A small sound classifier, trained from scratch.
Data: trained on synthesized solo parts of chorales (CocoChorales), 23.6 epochs.
Rows from block 3 of a small sound classifier, named by matrix and row number. Rows with one number belong to one neuron. Each number is 128 + 32 x the weight over its row's rms, rounded and kept within 0 to 255. All counts start at 0. Numbers have three digits each.
After each neuron's rows are labels from the 100 clips, of 14976, where the neuron reaches its largest size: "peak on" is the class under the peak. Only what is clearly more common there than usual is listed. The data: synthesized solo parts of chorales (CocoChorales).
# gate: MLP gate (model.blocks.3.mlp.gate.weight, 768x384), inputs 0-47
# fc1: MLP up (model.blocks.3.mlp.fc1.weight, 768x384), inputs 0-47
# fc2: MLP down (model.blocks.3.mlp.fc2.weight, 384x768, transposed), outputs 0-47

gate.368:074154174126104137171168150102158110109118122124102123141082096143152143066167084103233139119121192228103189111067183147142174107126078131126149
fc1.368:140078122167190200121149123124136122128106140124084138138109148117119100155085138186092104096138164047139142132089142171147133121131193156120143
fc2.368:138157157123131135003142133114125099131107169117129084117098075130095159074109134147182156130126155130150110075127068133109113090110060097104115
peak on: E5

gate.592:087116104091142094142080123164122174103122180204101130106130175105150129180166101114106118175136157158081149121135172170104107128169124145125140
fc1.592:136157165110161062220091068181113108134143116150109160084123117113132161197093066094147130142153140047128133156170137137163056160162129137141125
fc2.592:168142156150106093146135110092159121099108133171132135176096096121124086127116130153173097099152092020135099152193131075116121131099137094170103
peak on: E5

gate.654:104083089170145145138164123156149105136150122135132091071083087134199081111136181120164137119139157128157151130156124121116135157132130187125123
fc1.654:116066203105068146083102148125157069155155105170129143167156099162136118097063159062096087127110133152098096093171097151153117157104157186132125
fc2.654:088118166089131108143058081206127122135162165117101122063108140123173127140090132117110140113123131165107172123149118201069135140124119182122211
peak on: E5

gate.419:063130202195127119153162107119113131135152110188130137078124143132144157039103109145135103101145119102147075118130136126114092082165116164089109
fc1.419:125193087103134149113135103090160093164143151164145124095144181114141114142111103140161121167106204081117160124189109096140130136113118170104117
fc2.419:101112113031111152156097136106090148103144106119141128050068087098122166091147141126127136068123115096087153116157089128130117164093105095089177
peak on: silence

gate.609:107132145132116107132123200112119098102095085177099078180146114134186131134161168113094193168115160142097096099155114115000195082156103135110159
fc1.609:034098119145147126156179123156137063095108082135061111118072074097127114130144140106128148129150132109091089156173158091108203130081125154138100
fc2.609:173115091133101176182096106125113161145108183160190094092108154118138142141115122131160103121107123089110166135089134106127172139077135121105106
peak on: E5

gate.332:120060123106181154035126100127100125156114130129131120123154107120100156126140019126090129165097149105160068100134089128111134143088093102119111
fc1.332:155173080239131187091089156085148156132142097137120144137145106165109154136112117109152104133137100123139069139192130132083154128191153102122123
fc2.332:144081141113118140159200201112141149101120150116153125154190118122094071063141129104121136117087117133138105131158079121199095152005159094100129
peak on: E5

gate.373:141213169176149112104121104144107184142118117112143103167140111107087150137133255119082175136131136135118082101114159132159163130160084124124102
fc1.373:147107181172120120126107047116103116123143118143132070130106160133146076141195103154126156125119111119151067109199073095100090170103136129115098
fc2.373:118166139169161123170121195103170191097126145134136146131158082106084120096112111189155119115154123133159117176155148125148129028166143114123193
peak on: E5

gate.170:133197159108174183053117078132132113184134156130158137123153161131146124112209103113061095123130121075138104142197062120106130067099137210115123
fc1.170:117094182124129162180130078093111164221158144137136123089128114176106158184142091124205155127108114099155105146140058164151086133213148145158110
fc2.170:125097173122124137116122130099139147116119090108145143105155080129185115166177154111140068151138112089126079077175165072152119139198168152040096
peak on: A#3

gate.710:075187118145109165114079116102138181151157097134108164118092129115135180142128142107142141139145140111163124162119127110142167169149075114124153
fc1.710:164176088161108164127100118096154158115147118211121115099186132153114118123155098139092149114087100169158200092145127135111131160186132119126158
fc2.710:171142123136191123129162120144121182079137138145166123145132068144117087046193097099124154158117141088110173137101069127121130142136109115166213
peak on: A#3

gate.212:161184104064103172173143119117158068094136152086112112105123125131127045148159216142183137116126132110115208130132118132117121107139134159167096
fc1.212:121131122127122117124147181164126117090108143122119118153127075148128124127102038121143167098106141198167080118056124173092120107112099144125127
fc2.212:086124072099132130080076132094127124141149121118085103071129174111129124116169126063100115133152142131130128162103116098053129086119068140102071
peak on: silence

gate.348:133140143175096103040069091100170121137095114137162118127099180121140125113170202154112130152129124084109043121146121133123138125118110083135172
fc1.348:086078153158135126098187119144138144162136125136158078145162139127133094111180191178158154198115127142103053123125123110130150110150149123110071
fc2.348:129118198171105153118125173094144109103120149140128139158132149145141103054088150197176068155134138189135103131174083106117129070162110158133167
peak on: silence

gate.304:058137065081153164081042077139133096093128088191175124120187093048148105071131076114090138111115131118146123152176119102109133071126090067118105
fc1.304:115149120147152091150130121115168119055127125104123099079130131092137153127135168155085186114178188179168138156182102075120191155142087166143122
fc2.304:107129188119125126097095118162108157128098149110121118135149177158103167023131096162176172167091175119140166089143152123164142125225082094098129
peak on: E5

gate.96:118231160102162091164177065160141107124110130096145146141092110114061153109145131077106170103177126173166117126102139084152163183129144098110127
fc1.96:186094053144135108121165123144124214157116098108145137108168209120094149098137125141048077156145119088124118103118154098117132130121109122127154
fc2.96:089167139126143125120121122155105139080112099150143147106060069149160090133115170215139116096087118150083122115107143189074134162207100112143102
peak on: silence

gate.453:133152117131089114157089094133146123086132097052105108099123136143112164110198130095089120126134163116119085148096139120149163113134169145131125
fc1.453:061151104123132152181100179100126145094144120161128166166075085117110112141141139119059172142127159164067170123127116141151179132085108093152142
fc2.453:120188131152139168095154162125084133120136154100094129118151106135074173095105144127103107124118107161120098101087110129089123079189138095155043
peak on: silence