config.yaml
arch: "convnext"
model: "sound classifier"
dataset: "synthesized solo parts of chorales (CocoChorales)"
train_examples: 39062
noise_aug: 0.01
time_shift_ms: 100
n_mels: 80
hop_length: 160
input: "log_mel"
spec_augment: false
win_length: 400
targets: ["instrument"]
num_classes: 13
norm: "layernorm"
activation: "swiglu"
mlp_ratio: 2
dropout: 0.1
inner_norm: false
subsampling: 2
layers: 16
width: 384
kernel_size: 3
mixing: "mixup"
label_smoothing: 0.05
loss: "cross_entropy"
init: "small_normal"
residual_init: "scaled_by_depth"
optimizer: "adamw"
lr: 0.0016
beta1: 0.9
beta2: 0.999
eps: 1e-08
grad_clip: 5.0
ema_decay: 0.999
steps: 7200
batch_size: 128
epochs: 23.6
lr_schedule: "cosine"
final_lr_fraction: 0.05
warmup_steps: 720
weight_decay: 0.2
Rows from block 4 of a small sound classifier, named by matrix and row number. Rows with one number belong to one neuron. Each number is 128 + 24 x the weight over its row's rms, rounded and kept within 0 to 255. All counts start at 0. Numbers have three digits each.
After each neuron's rows are labels from the 100 clips, of 14976, where the neuron reaches its largest size: "top examples" is what is common among them. Only what is clearly more common there than usual is listed. The data: synthesized solo parts of chorales (CocoChorales).
# gate: MLP gate (model.blocks.4.mlp.gate.weight, 768x384), inputs 154-230
# fc1: MLP up (model.blocks.4.mlp.fc1.weight, 768x384), inputs 154-230
# fc2: MLP down (model.blocks.4.mlp.fc2.weight, 384x768, transposed), outputs 154-230

gate.92:143104113109140084122136106106112106203155134142120135140135135125121143105122105110149124145138132082118078160152101149150121105177126113135107114100128166127126093138134095099151143130094117136112139113115152121099114108060128135
fc1.92:165109058133140123117120125128070136120040150101131115125148094091130131146129095080139131150107096155124126133156126124141110143120092127136137138145124127124098163122119138131136124146117135114152125138135117123166138129107103127
fc2.92:125156160158132112134159124154149167131148150078163139129133140126111155118093143152092106116143121102104123093124129091126095131150128154121115173134154148154110105104121143147182194152146136141142126156125125135126096113165180128
top examples: violin; note F5; note E5; note D#5

gate.167:114167115094136099099134148103094165159128143157126156120123126126121109149167112119131108128153122125131120149140142128133134121122136109138171116119142121144127091116130093132155180140086144082111128139142104117106144132152160127
fc1.167:117152154130133138134142109133135124074144068140116138130125120114114153154146136103120131134136160071098115117155085124111120124132109148117144117103100140126103100148121143100083151145132121187142127150138110124094138083115102142
fc2.167:128092126114128160123130097077124146116111085148122125112137131131127115118123107115103164151130123110138104122079113148162127136160088105128128122112137121117067130101111136080090113081109139123116150093116101132187144149117138151
top examples: flute; note D5; note C5; note B4

gate.287:145130124118151122115128112095125114098079123099135178109121128102129132123134155097138133142160147110133120110112118150134108125108080114093116122132141182120124126148131089169148179116119158125153104181131148120099126127055083108
fc1.287:077078161099124107134121108126128125114112140145129162123173200147127106102136185099142124137153107092130117119133142100126118143129128123089106138132136112113140097127147189109161154131110105135125151141142152129135120125134050140
fc2.287:106151126143149108132124153173092149116135132100141156121194144108104137137133164124131100103133092114151152140087129112147115112084122148163143116145075088148147118121126166161094151137143121105139142132139148131130125125098064140
top examples: flute; note D5; note E5

gate.621:073155105101154122160101125116158132121157103154130160100127125115127131122156163109122146145110132128087112144139119100134176104165102095137144091154154079104144156169154186140129155070116118124110159109140141117164163144182089130
fc1.621:096143120141151127123135111155131118146096145110123192122087082131085130130184118135127101082151152141188142170110106133111120126172094103055091150130134139126108114091132154147180087158102133086124088130104125112110109145096097135
fc2.621:104101118103133139129099132075096082152123123106110116124130095149108121118127106149151138120103122115095116117131124184149146114128066109180150140095155161108145099150154121083106095096119082142110103096153177111147098153119085138
top examples: flute; note F#5; note E5

gate.122:105101195134096140110159114081133162148129116131134151120160184138167159132109188092141141133135126099099140101128139165133119112127113145161104111149125108096131167112134115073149143097162147139165162099158139160164157126164123140
fc1.122:158139173147122102147111116159179140138132102126136138144138156148111141136136148121148110142170173072147123139135131140163134134129137119152136108119126124124143112126096106129107150117101141123114110111111148109151107156102155102
fc2.122:164165155094128117142115120171154130131105101141142169151156178114107119154088153120119147145107080166147086150148129103118162131131106127135108101111128140152122117117117154136174110161106161076129153148119091131103145146138164134
top examples: flute; note C5

gate.697:116140135147122107146131120148070142124201123106109095131105139095104132114117118114107128145111128066126113127133130141121127152112146128121143131078108096117151146142186106153141116130084125124157086144144151142127122135150174143
fc1.697:129115085126152148144131109105128120150138128136122092172154064112121111104136076087168125122116140126105127126135107154131111100137137102142155136120108118117128135096134118126127117124156141099119113150078128161134121120130094108
fc2.697:111125113128190119104127137132132104120112128166131117151120104152094131100122145139136123114123142169152190153165120151110106140115117122104142149165117108116123084098097075163101084126157113146133131093108148117126152118102131176
top examples: flute

gate.134:079104142056122128111170109124128105132183167148110123143153121117154106113110133101152097147111090129157116127128178143112154102125128096166129125118137090133082170163172128109123121159151116164154157167144121139082166149139100143
fc1.134:164164119117109132153096137144118108120069119124136120170136114101209117096122136121109122183154090168121134119112116144153103119104093158161146115119125129136125145130131095138118146136123163133100148137150129109149118149121078116
fc2.134:144103111158119116115141105129113169122080139184115129154124124145144122154133132158158093169160146126138184153115125132134139133104131119113138116114086066126128162121116090163103131119142136106072164138093142140152197178132164137
top examples: flute; note C#5

gate.639:131152108080125125120112140102091096118124115108130164146133126156063145096166163153147140142158146110124140125122124112120127097112102074144170114122160143126107104118089160156160184105089133154125155131138142137112135130146142101
fc1.639:135127138154134120147113148129137160118163134133137119123106119106100126152142106152143146147089167128162170120122153146145132118083116065065146152136126083110101152164116126164109123149160142100121067103139158151113092142156068120
fc2.639:144113164098142110132116149088138170125133166130134098165124095148121146113149082132088101143121138115159143096104175128156123141150147075118098141110149150114079133115116146130071059119142159133160117095136112103134132095204160121
top examples: flute; note F5

gate.581:107131148139116092094149127121133122090123128099102113104104133137137132146132099147155129139137099185129092128119137174130098135148128146141107125124132122120105125184113109126093144160083140127051137108116128136047106117119139105
fc1.581:102104112124145156125123124154143126164159118132102135133148144136134135126116130129173144094130091168120149147143162164091149143160135101139119148111136154126123119156138136125121118145125083150127125142108109140113115139102151134
fc2.581:098112120158141136119111109132120099167149105117131135137142157156137131130157150130155111129088160161153140091136139107136089141132139141155119148127176183167121155138120155164139139139126128142107156177110159142094086148125084161
top examples: violin; note F#5; note E5